config = dict(
    model='image captioner',
    dataset='regions of photos with short descriptions (Visual Genome)',
    train_examples=50862,
    image_size=64,
    crop_scale_min=1,
    horizontal_flip=True,
    cutout=0.25,
    tokenizer='word',
    vocab_size=6471,
    encoder_arch='vit',
    encoder_norm='layernorm_no_bias',
    encoder_norm_position='pre',
    encoder_activation='geglu',
    encoder_mlp_ratio=2.67,
    encoder_head_dim=16,
    encoder_fused_qkv=True,
    encoder_bias='none',
    encoder_qk_norm=True,
    encoder_parallel_block=False,
    encoder_inner_norm=False,
    encoder_patch_size=[8, 8],
    encoder_conv_stem=False,
    encoder_layers=6,
    encoder_width=384,
    encoder_positions='learned',
    fusion='cross_attention',
    decoder_width=192,
    decoder_layers=6,
    decoder_norm='layernorm',
    decoder_norm_position='pre',
    decoder_activation='gelu',
    decoder_mlp_ratio=2,
    decoder_head_dim=64,
    decoder_fused_qkv=True,
    decoder_bias='all',
    decoder_qk_norm=False,
    decoder_layer_scale_init=1.0,
    decoder_parallel_block=False,
    decoder_inner_norm=False,
    decoder_drop_path=0.15,
    decoder_positions='sincos',
    decoder_cross_attention_every=1,
    decoder_tie_embeddings=False,
    init='kaiming_normal',
    residual_init='none',
    optimizer='adamw',
    learning_rate=0.0015,
    beta1=0.95,
    beta2=0.98,
    eps=1e-10,
    max_steps=13800,
    batch_size=128,
    epochs=34.7,
    lr_schedule='wsd_sqrt',
    decay_fraction=0.3,
    final_lr_fraction=0,
    warmup_steps=690,
    weight_decay=0.0,
)
Rows from block 2 of the text decoder of a small image captioner, named by matrix and row number. Rows with one number belong to one neuron. Each number is 128 + 32 x the weight over its row's rms, rounded and kept within 0 to 255. All counts start at 0. After the name is the row's rms in percent of the matrix's.
After each neuron's rows are labels from the 100 texts, of 14976, where the neuron reaches its highest value: "fires on" is the input token at the peak. Only what is clearly more common there than usual is listed. The data: regions of photos with short descriptions (Visual Genome). In brackets: how many of the 100.
# fc1: MLP up (decoder.blocks.2.mlp.fc1.weight, 384x192), inputs 0-191
# fc2: MLP down (decoder.blocks.2.mlp.fc2.weight, 192x384, transposed), outputs 0-191

fc1.364 104 [110  89  85 106 140 131 106 124 110 130 153 147 121 107  57  89 139  99  94 145 136 139 173  64 138 132 205 131 168 149  99 106  75  91  59 104 178 116 120  72 142 187  84 153 139 162  53 108 204 121  96 141 161 145 127 108 100 115 184 142 178 129 134 144 128 147  67  89 136 119 107 123 121 136  94 150 123 150 179 189 144  94 191 166 142 130 147 110 100  85  82 128  99 224 143 164  67 115 154  82 114 153  44 115 141 118  98 142 105 132 139 153 162  80 108  98 187 145 169 112  91 131 148 165 133 135  99  91 113 176 138 145 142 101 119 138 186  85 168 148 113 104 169 169  94 110 104 136 142 131  82 118 183 136 132 128 160 136 143 165 115 109 134 166 113 132 131 139  88 101  96 115 154 176 135 104 119 101 124 180 125  98 152 193 126  83  93 148 136 118 120 146]
fc2.364 106 [168 157 138 108 105 110 164 125 130  81 146 129 161 117 137 144  53  90 153 168 115 162 105 133 120 147  97 103 128  33  75 100 108  58 122 107 136 107 141 110  99 130 170 178 106 144 128 104 132 117 175 128 145 109 149 131 107 142 101 108 145 118 146  64 115 183  79 112 135 181 154  75 132 131 167 176 148 120 131  80 154 108  84 121  69  68 138 128 160 135 122 134 123 135  85 147  89 119 116 149 153 151 131 160  77 130 112 164 133 169 181 131 105 162 155 110 124 144 134 176 132  99 142  46 171 123 147 100 146 131 127 145 108 150 126 112 145  77 101 106 168 109  91 112 110 157 139 102 147 113 234 136 154  95 114 124  86 117 156 168  79 162 112 165 154 118 175  46 134 153 142 106 121 142 176 192  88  52 126  79 199  95 145 142 137 117  90 158 151 177 178 114]
fires on: "in" (51); "is" (15)

fc1.175 106 [112 122 136  34  79 107 132 101 109 107 116 101 104 105 139 142  66 138 164 116 162  98 147 122  96 184 142 128  65  83 154 157 206  99 138 110 150 116 108 121  80 133 143 155 152 156 103 137 201 113 128 146 123 100 100 113 119  82  85 123 128  87  67 163 204 146  82  96  63 118 166 114  94 164 173  35  90 141 104 159 128 157  63 141 144 145 129 107 148  86 153 124 115 104 172  92 131  94  82  76 140 142 127  78 139 142 109 120 116  67 149 103 179 140 144 110 175 141 146 190  66 167 161  95  68 114 118  89 157 136 116  75 115 136 113 121 162 106 132 116 113 103 111 145 116 115  85 108 188  83 164 125 137 111 142 131 141 124 119 104 138 105  90 114 164 129 138 158 131 134 141 197  77 142 145 162 177 133 175 124 151  91 133 146 144 128 182 179 151 143 117  91]
fc2.175 106 [133 124 103 143 119 117 148 129 169 162  87 177 148 105  81 112 139  99 248 177 142 150  83 145 121 113 147 108 131 185 141  96 132 129 144 149 135 157  74  93 100 124 115 184 126 127 183  86 125 166 108  89  68  91 104 161 123  79  95 133 142 141 143 106 156 130  85 173  86 100 160 146 109  60  98  95 131 103 142 118 121 124 102 169 155 116  63 139 197 150 106 148 149 195 126 188 139  70 137 163  77 148 128 128 101 154 171  93 136 121  60 106 186 163 127 175 112 148 120 172 117 127  96 155 132 129 111 145  86  79 144 195  83 124 165 129 133 111 142 126 117 113 129 133 155 165 132 157  97 152 172  92 162 131  88 134 134 134 118 134  91  94 136 102 122  93  90  74 166 153 122 129  90 122 144 118 101 168 126  83 145 116  82  47 153 164 111 122 119 114 195 187]
fires on: "the" (20); "over" (18)

fc1.228 105 [132 140  96  90  85 123 141 187 125 129 123 199 104 106 124 135  90 159 171 141 165 126 102 139 179  90  96 150 103  71  67 109 139 143  79 111  99 150 167  98 184  96 132 130 148  90 162 105 130 101 139  77 140 151 159 121 116 157  61 151 158 123  87 111 183 109  88  82 121  46 151  39 167 141 120 113  98 163  88 110 148  86 162  88 116 169 134 129 132 149  83 168 156 138 160 141 150 130  85  62 124 149 118 106 122 113 122 153  91 111  59 147 103  80 223  79 136 165  88 145 106 117 123 197 124 124  91 138 118 111 122 144 139 147 161 171 141 172  99 132 140 109 125 199 131 133 127 153 180  87 114 122 187 130 120 128 123 134  66 149  53 110 134 121 156 105 140 126 136 187 136 155 165 135 156 110 105  87 168 142 173  96 109  94 160 116 134 134 113 109 117  87]
fc2.228 099 [116 108  97 120 143 141 167  89 132 134 168  64 123  82 117 113 166  63 124 155 189  85 124 118 118 102 160 163  96 148 116 142 117 192  92 137 108 137 113  74 142 147 171 126 136 153  70  76 145 121 183 147 187 137 151 142 134 157 149  67 197 143 122 129  86 141 117 141 137 151 123 170 125 175 117 133 172 134 109 130 172 177 123 106 143  73 146 115  93 138 127 169 124  68 117 103  95 170 184 104 111 110 124  94 163 174  97  76 115 155 121 122  89 115 130 129 159 149 126 130  81 152  99 157  89 146 143 156 117 119 139 113  76  93 127  89 156 132 150 174 125  25 132 136 103 111 139 133 151 160 106 129 232 150 119 125 158 145  80 135 101 130 138 155 148  58 145 118  96 147 144 162 158 105  93 116 178 133 134 185 118 157 209 115  78  77 103 145 133  81  75  77]
fires on: "in" (20); "man" (16); "of" (11); "person" (10)

fc1.370 099 [160 127 131 154  91 129 162 117 114 180 154  76 135 177  64 157 144 115  96 109 166 132 163 148 120 134 150 130 128   0 106 121 117 178 127 139 153 137 135 126 189 108 123 153 145 125 104 118 217 100 124  89 190 126  93 121  91  79  64 170 134  93  98 163 157 125 127  79 130 132 115 163 111 176 198 166  82 123 142 111 123 139  65 119 153 182  96 163 142 142 132 133 152 105 122  71  96 132  72 155 137 176  44  70 139 128  99 115 109 155  88 147 133 119 111  87 154 121 107 125 104 106 220 109 105 151  93  92 104 125 125 184  67 145 130 108 141 101 151 144 116 112 105 142 102 125 108 124 130 143 121 163 157 198 130 144 100 111 133  72 119 159 150 107  84 116 123 168 107 128 114 110 144 179 142 161 125 124 120  74  87 177 148 126 121 169 140  75 143 141 131  85]
fc2.370 104 [177  69 139 153 143 166 188  74  98 109 108 179 138 127 142 110 130 147 129 100  97 146 175 133 118 201  93 182  70  63 108 187 103  70 121 128 165  79  85 111 161 131 133 163 128 145 110 134 116 117  96  83 115  94 115 119 130 163 128  89 135 161 115 137 146 115 235  65 125 147 135 129 168 137 118 137 132 169 156 220 159 178 110 110 173 142 131 159 164 141 151 135 119 111 107  95 115 172 133 138  41 147 149 168 136  79 145 153 143  82 121 141 115 133  73  99  99 168  96 111 170 127 137 204 138 145  69 106 133  91 102  76 137 128 138  67 157 104 154 141 105 127 149 115 118 160 124 103 110 132 151  76  85 194 153 118  77 134 133 143  94 108 104 167 176 171 145 132 130 104 122  83 140 144 110 128 160 120 125 143 122 160 186 126 154 149 100  72 157 142 140 152]
fires on: "in" (7)

fc1.18 100 [114 164  92  91 137 159 144  82 130 103 113 112 138 148 144 183 145 128 111  59 116 189 176 160 124 144 157 112  82 120  94 154 152 146 128 154 144 168  93  80 186 144 182 107 192 144 115 121  98  80  87 158 156 129 111 193 102 137  83 170 117 136 138 128 131 147 135 100 105 136  43  50 117 172 158 161 112 120  78  97 184 155 110  90 106 118 164 145 122 138 109 125 152 147 139  76  98 147  60 155 164 143 117 154  94 159  64 114 101  84  64 103 137 123 101 157 107 118  82 131  89  69 160 129  93 129 109 168  94 142 181 174 153  91  71 133 129 165 122 111 166 187 119 171 109 124 211 188 121 104 153 150 141 120 146 146 117 160  96 151 178 121 145 157 128  96 106 143 118 125 132 153 184 113 120  96 141 119 177 150  75  80 105 141 145 116 116 120 150  85 164 138]
fc2.18 103 [144 137 138 106 138 117 148 179 156 162 109  88 125 125  87 152  99 120 168 113 181 114 122 106 111 149 120 132  82 117 146 133  81 148  93 196 147 112 180 125  89 115 177  98  96 141 140 106 140  89 162 136  65 121 166 130 124 142 124 119  99 124  93 167 156 103 138 195 113 149 191 108 147 137 107 173 139 135 142  89 134 141 101 108 158 185 131 103 121 100  96 127 109 103 140 154 118  96 185 111 114  60 133 120  32 112 122 107  95 146 171 127  80 157  82 164 148  91 193 128 178 201 131 128 140 158 123 106 180 104 121 107 179 129  93 142 164 156 137 135 138 168 132 137 142 114 100  96  57 104 132 148 127  75 105 132 168 122  72 138  88 153  89 154  96 140 106 101 109  37  80  66 169 171 117 136 145  50 153 145 174  84 123 174 127 158 112 179 156 150 173 165]
fires on: "a" (24)

fc1.67 100 [161 140  85 127 124 130 103 209 129 145 143 215  69 145  84 126 127 100 109 156 124  76 148 133 124 177 169 173 141 140 135 157 163 141 107 149 188 153 117 129 134 127 196 171 148 150 159  74 137 150 150 117  98 121 125 159  85  66 157 120 182  84  81 162 157 140 135  93 129 146 143 153 137 213 120 113  52 104 148 188 130 111 192  81 125 136  88 161 136  62  84 105 131 115 156  75 101  99 144 126 123 127 171 118 122 160 118  92 137 154  99  84  93 110 126 112 128 162 114 171 185 133  88 116  75 177 151 107 149  79 146 157 173 158 135 115  74 133 117 126 130 124 150 184 117 133 103 102 163 159 158 133 113  80 155 155 172 146 107 138 104 162  75 175  90 113 130 103 106 144 108 149 125 168 203 131 112  66 127 131 139  90 127 137 132 118  47 148 118 132 153 133]
fc2.67 096 [ 98  76 121 142  79  71  61 118 160 137 101 106 137 137 108  67 106  94 118  78  94 163 143 105 136 122 138 124 101 140 144 188 147  94 141  91  90 136 146 153 118 179  98  65 129 132 104 133  97 113 109 179 147  81 151  91 119 145 143  82 177  67 115 108  90 109 151 105 113  93 117 171 167 204  98  82 149 145  86 114 110 116  88 140 140 147 135 132 107  91 152  89 101 147 135 137 105  95 149 149  72  85 125 134 166 109 120 108 107 137 116 169 139 158 180 158 142 183 119 136 124 125 115  88 177 126 111 147 148  89  88 118 143 181 116 161 170 174 139 145 198 166 115  81  90 103  59 134 123 140 138 112 148 176  57 139 214 166  68 147  95 123 158 146 122 173 143 157 121 154 104 114 136 131 169 145 138 150 117 124 128 116 180 132 135 164 162 157  40 101 210 126]
fires on: "<end>" (73)

fc1.379 103 [136 161 125 105  89 152 119 146 162 120 171 160  59 100 146 124 151 168 120 100 164 110 101  52 101  82 129  98 130 174 135 112  52 142  47 197 117 124 125  69 138 115 123 140 122 116 156 133 150  94 126 134 107 123 150 138 107  96  85 156 125 104 125 136 121  78 117  94 145  85 104 171 105 161  77 113 119 165 159 161 167 107 140 122  69  90 144 162 130  59 115 172 143 149  78 113 142 117 163 122 170  99 126  77 142 136 104 117 148 114 122 127 133  26 203 104 147 104 145 112 132 118 141 136 109 149  93  84 162 160 157 140  80 145 121 113  64 100 139 101 127  98 115 180 141 158  77  70  93 117 160 162 218 103 117 136 168 132 152 177 139 137  98 160 143 153 149 153 121 131 199 173 139 179  91 147 201 104 145 134 112 131 114  98  97 123 135 123 115 185 168 106]
fc2.379 095 [ 97 147 128 115  66 112 104 134 124 126 139 118 113 124 147 110 122 109 186 182 145 150 101 147  83 104 215 153 150 116 148 104 102 161 112  81 130  93 142 180 178 204 130 200 126 114  99  95 113 151  77 115 163 132 119 159 152 159 125 119 110 161 132 159  85 129 171  60 149 182 120  89  89 125 148 118 109 154 199  92  93  85 170 115 171 166 114 132 120 178 129 123 125 116 161 152 168 193 104 164 103 168 120 123 144 142 107  97 141 137 130 108 130 149 123  98 121 140 168 135 157 119  81  97 130 145 204 147 194 114 203 104 150  96  81 200 139 147  76 115 123 156  80 116  99 139 125  82 112 197 159  71 140  82 135  99 151 147 144  85  85  98  99 125  92 119 148 103 137  99 172  93 149 142  87 146  85 150 187 146  74 113 133 148 109  98 127 129 125  70 107 110]
fires on: "a" (33); "in" (9); "close" (7)

fc1.29 097 [133  63 112  78  82 144 132 110 123  89 135 202 149 118 145 121 152 137 118 126 140 106 118 157 196 110 144 146  83 150 132 157 128 103 102 120 123 146 150 202 161 129 160 102 146 143 113  86 127 124 160  76 142 145 179 118  76 136 155 131 158 130 135 156 131 164 115 122 130 137 126  80 115 140  71 107 105 195 126 102 127 147 141 180 139 112  82 101  73 161 104 113 123 124  64 162  97  90 145  18 193 117  94 138 141 205 111 131  66  78  99 147 144 165 137 127 106 102 137  95  67  69 136 161 150 138 162 109 123  57 156 169 109 171 129 139 147  97 119 132  72  67 167 128 106  98 156 149 139 180 127 117 126 140 113 176 119 117 115 108 162 130 104 120 128 133 166 146 176  86 117 152 162 140 149 101 133 132 168  99 129  97 101  90 191 106 156 187 123 154  59  65]
fc2.29 096 [149 201 190  89 127 128 150 147  98 130 128 123  89 112 142 143 138 144 182 174  87 171 100 147 173 146 134 100 173 148 145  83 145 142  86 117 119 201 118 140 196 120 136 126 142 139 119 117 155 181  82 118 169  94 156 169 132 107 185  58 154 173  83 139  82 105  70 104 157 115 109 160  38 172 141 114 130 111 121 121  89 165  57  96 123 105 133 162 175 141 131 137 162 169  96 102 213  65  53 136 156 138  94 134 114 101 129 119 171 173 159 127 100 160 166 144 132 120 188 113  66 121 120  64 117  72 111 151 110 144 157 114 123 160 127 155  97 178  84 145 102 125 148 117 107 136 126  98 117 163 119  75  99 130 114 171 113 135 155 109 142 152  72 190 161  94 127 110 120 133  58 148 115 163 137 109 146 116 147 147 139 116  88 138  95 122 141 106 146 143 109 120]
fires on: "the" (13); "an" (12); "black" (11); "person" (9)

fc1.98 100 [ 79 121 123  84 116 139 108 125  93  78 179 131 123 118 177 140 138 147 109 146 104 151 109 168 122  45 202 179 156 126 131 137  88 135 160 154  70 133  97 136 141 120 118  75 112  99 130 138 118 137 146 125 157 167 170 112 132  99  97 148 156 220 142 124 154 135  70  97 118 129 171 148 105 146 113 129 119 159  96  91 120  87  82 156  86 155 141  95 144 138 128  94  79  94  94 130 104 148 135 119 130 198 139 145 124 159  48 225 154 189 110  87 123 102 113  95 142 111  95 129  85 148 143 123 128 190  96 132 132 141 172 118 109  86 162 117 101  47 113 115 171 171  93 131  96  76 126  72 137 155 174 120 104 118 143 120 160 133 136 121 127 119 194 197 110 143 115 141 148  97  89 113  74 147 209 126 108 142 119 157 104 157 126 124 117  86 121 186  80 164 110 162]
fc2.98 102 [138 135  92 178  95 125 132  69 138 135  84  85 117  86  97 113 140  61 146 146 122 134 139 154 131 120 154  85  70 158 108 119 100 118 114 128 194 147 138 141 162 164 115 126 145 149 128 177 114 171 160 186  85 136 123 147 166 114 133 156 162  96 121  87  59  82 117 164 123 127 120 118 157  81  97  89 108 150 131 143 131 164 138 159  95 169 124 110  66 133 128 136 108 147 160 103 157 122 137 145 170 187 180 188  83 173  72 112  64 141 181  87 136 115 149 196 182  96 128 120  92 175  99 105 115  89 175 123 143 142 144 173 173 159  93 123 107  96 156 134 109 103 167  47 109 137 114 142  60 124 114 116 179 179 140 147  96  94 114 101 116 113  88 163  96 139  86 135 150 141 177 130 165 125 131 129 107 103  79 102 154 122  50 142  55  84 158 118 169 131 110  90]
fires on: "a" (21); "white" (14); "stop" (8)

fc1.173 096 [119 174 147 118 138 115 161 138  97  92 151 100 136 187 153 144 133 142 111 135 101 169  97 123 118 121 167 106 131  92 157 118 172 147 121 201 135 138 136 140 194 157 144 110 104 167  60  99 180 156 180 118 193 130 148 129 117  77  64 159 142 113 125 118 114  85 120 152 197  56  61 104  57 170 118 114 127 196  76  70 139 166 147  96 136 121 131  84  87  83 139 171 109 155 163 162 133 150 100 131  96 140 111  93 128  91  74 194 120 178 100 120 142  79 126  87 138 163 104  83 137  99 110 150 111 118  81 139 117 139  81 163 156 144 133 181 124 129  91 144 136  83 139 139 166 122 124 109 123 132  86 185 154 131 117 140  82  99 103  65  72 146 100  93 115 127 142 153 131 122 140 178 170 116  94 147 177 109  78 130 125 179 175 164 144 161 151 168 117 150 116  80]
fc2.173 095 [ 96  99 143 148  89 125 128 140 108  88 134 143 149  86 101  79 100 141 111 135  80 132 192  83 143 141 129 147 125 199 147 155 108  55  58 126 108 107  55 153  78 152 139  91 118 127 114  84 124  86 125 133 164 125 129 146 166 116  96  89  88 116 162 127  92 116 116 128 156  98 137 125 157 106 202 129 112 127 155  99 193 144  72 154 108 160  91 135 151 137 106 161  79  75 149 107  91 145 204 117 141 145 151 126 217 114 104 136  85 116 122 123  58 155 102  94 123 146 168 154 125 141 149 134 179 129 139 125 111  58 145 153 151 155 126  98 133 117 155 130 193 136 172 168 141  98 155 108 178 109 123 152  96 153 127  80 160 173 149 147 136 156 110 174 158 116 143 178 114 166  59 109  93 122 179  91 143 106 118  86  96  87 139 166 166 112  80 183 118 145 190 171]
fires on: "a" (26); "black" (21); "on" (12)

fc1.15 104 [ 82 107 156  58 122 117 153 152 178 110 162 113 144 175 139  96 114  98 148 140 125  92 107 109  75 193 157 109 104 108  61 148 125 141  73 110 156  87  99 129  91 143 137 149 125 162 157 125 125  87 142 139 153  95 102  65  76 164 139 147 201 102 178 158 173 168  79  95  57 170 120 141 112 114 138 105 116 152 107 168 169 122 187 169 152 126  67 145  86 157  70  62 148  98 194 130 145 107 153 112 130 139 111  76 138 136 129 198 100 126 139 111 186 106 125 141 166 136 186 119 110 130 134  79 117 112  94 131 127  90 136  95 137 104 147  43 134 153 121 135 139  99 160 141 101 132 128  84 163 142 160 181 122 165 145  98 159  71 141 163 121 149  93 139  99 170  84 126 150 124  91 118 124 190 174 151 159 118 101 142 160 115 162 161  92 164  83 138 131  82 159 110]
fc2.15 101 [ 48 117 140  62 141  86  69 113 134 107 169 148 192 108 150 191 119 128 149 130 191  84 119  85 133  99 119 135 108 171 173 154 184 120 160 122 104 148  92 103  94 138 163 103  66  86 126 119 121 133  72 148  83  79 165 197  93  92 137 158 123 118 180 103 131 123 114 116 145  69 166  81 128 144 143 110 137 166  49 147 114 118 103 126  79  83 168 150 142 155  99 166 150 176 124  58 130 160 118 169  96 117 115 159 177 143 164 130  83 136 102 105 174 168 151 107 101  98  89  85 104 153 168 119 172  81 129 125  49 136 147 123 171 120 105 115 196 155 118 133 104 158 116 167 144 136 156 176 102 130 134  95 143  99 119 134  81 159 127 109 105  88 109 153 143  92 120 111  83 100 116 144 130 163 145  61 126 155  74 105 144 152 126 139 136 117 137 119 189 167 138 141]
fires on: "the" (21); "tower" (19); "wall" (16); "of" (11)

fc1.60 104 [160 153  85 110  42 130  85 126 132 112 147 146 138  75 102  95 104 159 153  78 103 145 184 191 170 137 103 174 184 143  67  98 137 124 113 147 114 140 187 113 153 114 179 128 100 144 132 110 106  82  93 156 134 169 183 130  89 180 107 144 158 140  59 170 155 161  77 115 108 139 134 148 109  90 152 132 116  97 144 120 133 124 157 148 111 218 129 142 142 180 129 138 124 165 162  90 137 148 121 137 112 122  85 155 110 164 153 162 106 152 137 143 165  90  85 102 168 114 154  78 127 145 178 124  74 135 106 122  57 155 124 124 132  82 165 158 122 142 127  43 131  60 153 116 125 133 140 140 151 135 146 168 116  95 138  62 161  98 162 155 165 136 134 132  64 141  60 166 173  87 149  74 132 148 124 185 121  66 161 157 141 122 136 140 115 145 100 112  89 138 111  74]
fc2.60 100 [112 177 127 168 195  65 103 157 110 152 125 152  85 128  81 156 173 166 115 219 176  83 129 120 165 161  89 120 133 126 171 154 126 116 101  95  89 157 143 143 175 116 121 146 139 116 184  54  84 136 142 148 149  92 125 207 130 110 118  94 125 134 131 153 101 148 118 105 140  94  68  85  96 144 109  75 113 128 117 163 160 125 145 157 104 135 149 154 131 111 123  77 132 128 167 125 121 144  75 168 144 155 121 135 145 134 188 158 131 103  73  65 133 181 142  76 125 126  97 143 101 112 108 113  71  68  89 188 112  99 135 100 138 168 172 167 124 125  99 125 172 114 103  97 145 160 101 171 120 141 146 160 143 110 207 156 143 132 180 185 107 130 114 150  95 124  77  76 117  98 103 139  94  63  98 110 144 128 134  96  80 157 134  91  99  52 141 126 153 112 139 172]
fires on: "a" (40); "of" (12); "is" (8)

fc1.322 104 [125 173 115 215  88  94 187 120  94  90 169 184 112 154 128 168 112 133 123 123  74 109  71 116 160  63 138 146 161 121 146 107 162 142 155 120 143  67  45 111 114  97 143 118 146 132 143 184 148 137 154 112 139 149 117 165 141 123 112 105 158 115 126 162 197  73  63 152 139 143 122 141 152 156 171 105 117 107 106 142 163 153  77 105 105 136 136  95 114 101 156 129  76 159 165 136  92 108 136 114  60 102 117  34 133 114  84 125 108 136  92 162 114 126 162  66 158  29 105  67  87 148 139 156  93 122  84  80 133 131  94 155 111 174 120 189 109  91  76 124 103 141 146 132  71 150  51 124 147  88 121  93 121 115 123 108 127 139 129 107 124 137 136 145 149 140 133 115 103 127 191 141 106 199 126 162 167 105  89 102  81 121  95 120 132 120 151 134 149 134 128 130]
fc2.322 103 [118  91 144 105 118 146 141 149 177 113 137  84  88 163 140  78 114 134 145 136 169 129 178 114  72 123 131 131 127 144 129 120 106 152 132 134  89 130 127 145 122 184 126 135 127 107  99  33  76  94 114 164 134 142 104  64 160 133 189 137 161 126 139 122 189  88  72 157 117 112  99 121  64 111 162 155 142 154  94 118 165 155  94 189 171 169 140 101 159 148 118 142 201 135 115 120 112 122 121 123 121 123 133 226 135 116 182  91 138  96 121 123 155 143 142 170 143  79 161 153 150 138 140 135  87  95 135 103 134 116 112 142  82  60 134 103 127  95 115  99 168 112  94 161 125  58 106 137 191 100 127 108 113 117  95 142 136 184 167 144 139 120 179 138 130  88 105 148  74 117 102  73 135 128  77 121  90 187 121 117 155 110 139 180 134  37 168  68 170  62 153 168]
fires on: "in" (11); "man" (11); "of" (10); "green" (8)

fc1.279 097 [118 175  61  89 137 146 157 103 161 109 138 179 113 176 154 111 152 143 148 118 138 121  80 117  99 131 115 176  95 107 140 160  75 133 168 166 142  91 111 161 131 125 161 140 160 101  86 173 170 141 124 123 143 182 123  96 173 109 105 207 141 140 142  86 135 122  74  76  96 167  93 111 150 167 126 173  65 180 155 117 120 185  94 126 121 140 119  78 124  76 109 119 149 126 126 135 125  66 116 161 146 122 137  93 151 128 111 135 154 153  99 115 106 145 127 121  84  98 150 117 125 164  95 167 113 104 113  58 136  81 147 145 162 138 121  75  86  28 137 123 115 187 176 132 117 133 160 145 140  88 164 138 173 128 101 147  86 147 127 119 155 109 158 149  73 120 116 176  35 162 143 187  85 147 118 110 172 133 105 166  91 131 153 131 128  86 116 213  83 139 176 166]
fc2.279 099 [175 105 111 133 124 197  81 112  75 168 159 198 148 154 129 129 118 133 142 183  97  81 132 100 165  83 174 143  77 187 134 118 109 174 156  92 187 152  94  87  54 173 101  88 163 155 123 200  70 149 139 154 156  74 143 159 156 107  96 140 112 126 165 178 121 140  83 133 139  91  75 131 146 116 115 136 131  94  60 122 143  88 116 124  91 163 190 155  93  95 137 114  83 115 112  68 148 113 126 137 154 121 150 146  89 186 164 142 142  79  75 136 121 144 135 133  66 148 139 168 114 135 185  97  65 207  93 109 124 178  95 115  59 146 133 158  76 150 142 135 128 110  88 118  86 165 112  92 103 151 113 114 111 125 139 129 120 135 126  82 126 124 116 110 115 112 133 164 173 128 166 131 122 131 120 158  97 105 180  96 159 144  94 103 120 130 140 122 152 181  96 133]
fires on: "<end>" (41); "for" (10); "over" (8); "with" (8)

fc1.352 103 [134 142 124 119  76 171 116 121 125 168 180  99 148 171 111  60 176 168 121 107 151 126 183 177  61 152 180 126 127 106 133 129 106 112 122 144 200  79 141 153 217  47 201 152 112 117 107  78 151 124 120 104 153 134  54  72 153 129  92 125 182 148  75 132 152 102  90 179  91 122 148  94  98 133 162 164 103 148 117 112 150 144 133 154 100 107  91 103 116 139  99 136 139 181  87  85  58  99 125 100 163 111 137 195 126 127  88 154 145  95  61  71 128 117 132  89 170 113 142 156 125  71  74 179  96 149 126 168  79  71 106 122 128 125  90 107 135  96 114 116 135 103 153 129 115 152 141 112 173 147 144 114 164 119 138 111  34 130 138 147 163 139 138 143 104 115 134 134  93 174 148  91 176 156 132  99 142  88 128 121 106 122 125 105 154 125 163 111 126 133 123 122]
fc2.352 100 [151 123 121 107 140 174 131  96 132 113 120 154 109  93 153 112 137 105 146 112  95 122 164  96  90 103 155 149  87 117 105 159 165  83 217 167  96 107 134  35 149 133 133 131 123  95 121  95 102  85  84  80  48 157 147 116 156 113 143 149 101 158 145 189 201 115 178 185 151 159  71 128 157  89  91 201 137  94 112 127 144 116 141  83  97  83 100 185 150 166 131 161 101 119 112 147 168 154  91  75 122 100 139 142 143  95 116 120  93 165 134 123 148 192 189 170  82 182  96  67 134 155 162  92 121 149 131  84 123 129 158 126 101 129  65 130 140 104  88 136 139 119 138  92 116 139 152 139  43 117 121 123 156 148  86  83  54 143 160 113 146 156 145 128 168 106  68 133 145 163 116 109 174 140 114 133  77 144 112 111 131 120 151 155 173 159 151 115 146 167 158 141]
fires on: "in" (19); "his" (7); "train" (7)

fc1.251 102 [147  95 150 111  96  83 120 110 112 167 156 118 178  96 117  96 170 166 114 143 157 103  98 120 136 159 119  97 130 198 115 129 143 140 190  74  85  81 117 136 143 110 167 142 136 176 125 162 114 160 128 128 159 110 151 140 123 115 106 198 161  34 110 111 157  85 103 115  90 131 135 112 123 164 133 137 126 125  63 162  86 141 117 126 124 169 131 145  99 118 139 134 123 111 155  95  94 132 114 106 114 118 126  62 156 162 146 181 141 112 169 131 172 131 102 123 177 129 153 111  79 185 135 102 110 117 103 152 160 148 156  93  98 147 147 159 110 126 162 136 105 151 168 159  90 181 147  71 191 132 171  68 126 146  93 170 144  57 145 160 145 106  94 219  62 149  67 149  89 114 120 167  95 128 149 163 166  70 157 135 234  96 141 144 126 118 138  98 125 116 188 130]
fc2.251 098 [138  81 146 130 114 182 184 141 126  98 118 106 174 171 107 126  91 124 137 143  76 130 160 168 135 126   0 112 122 160 131 154 131 153 184 142 112  98 119 176 145 123  99 103 189 168 136 115 129 115 119 129 112  77 160 179 151 147 117 112 138  95 142 162 147 139  51  65 106 165 169 115  98 107 144 157 124 161  97 124 128  96 120 183 157 154  95 150 150 140  96  89 134 144  63 183 158 100 126  64 108 146 143 132 102 102 197 120 145  88 117 106 123 125 140 118  80 153 154 156 195 144 110 175 133 166  57 142 193 116 116 101 168 142 129 123 148  95 132 170 102 151 101 134 127 164 117  95 142 122 176 142  88  68 113 147 124 159 127  99 115 190 177 107 134  80 166 133 140 188 120  84 136 174 169  99 101 132 160 120 117  99  91  84 165 105  78 133 120 174 147 149]
fires on: "the" (33); "has" (29); "with" (17)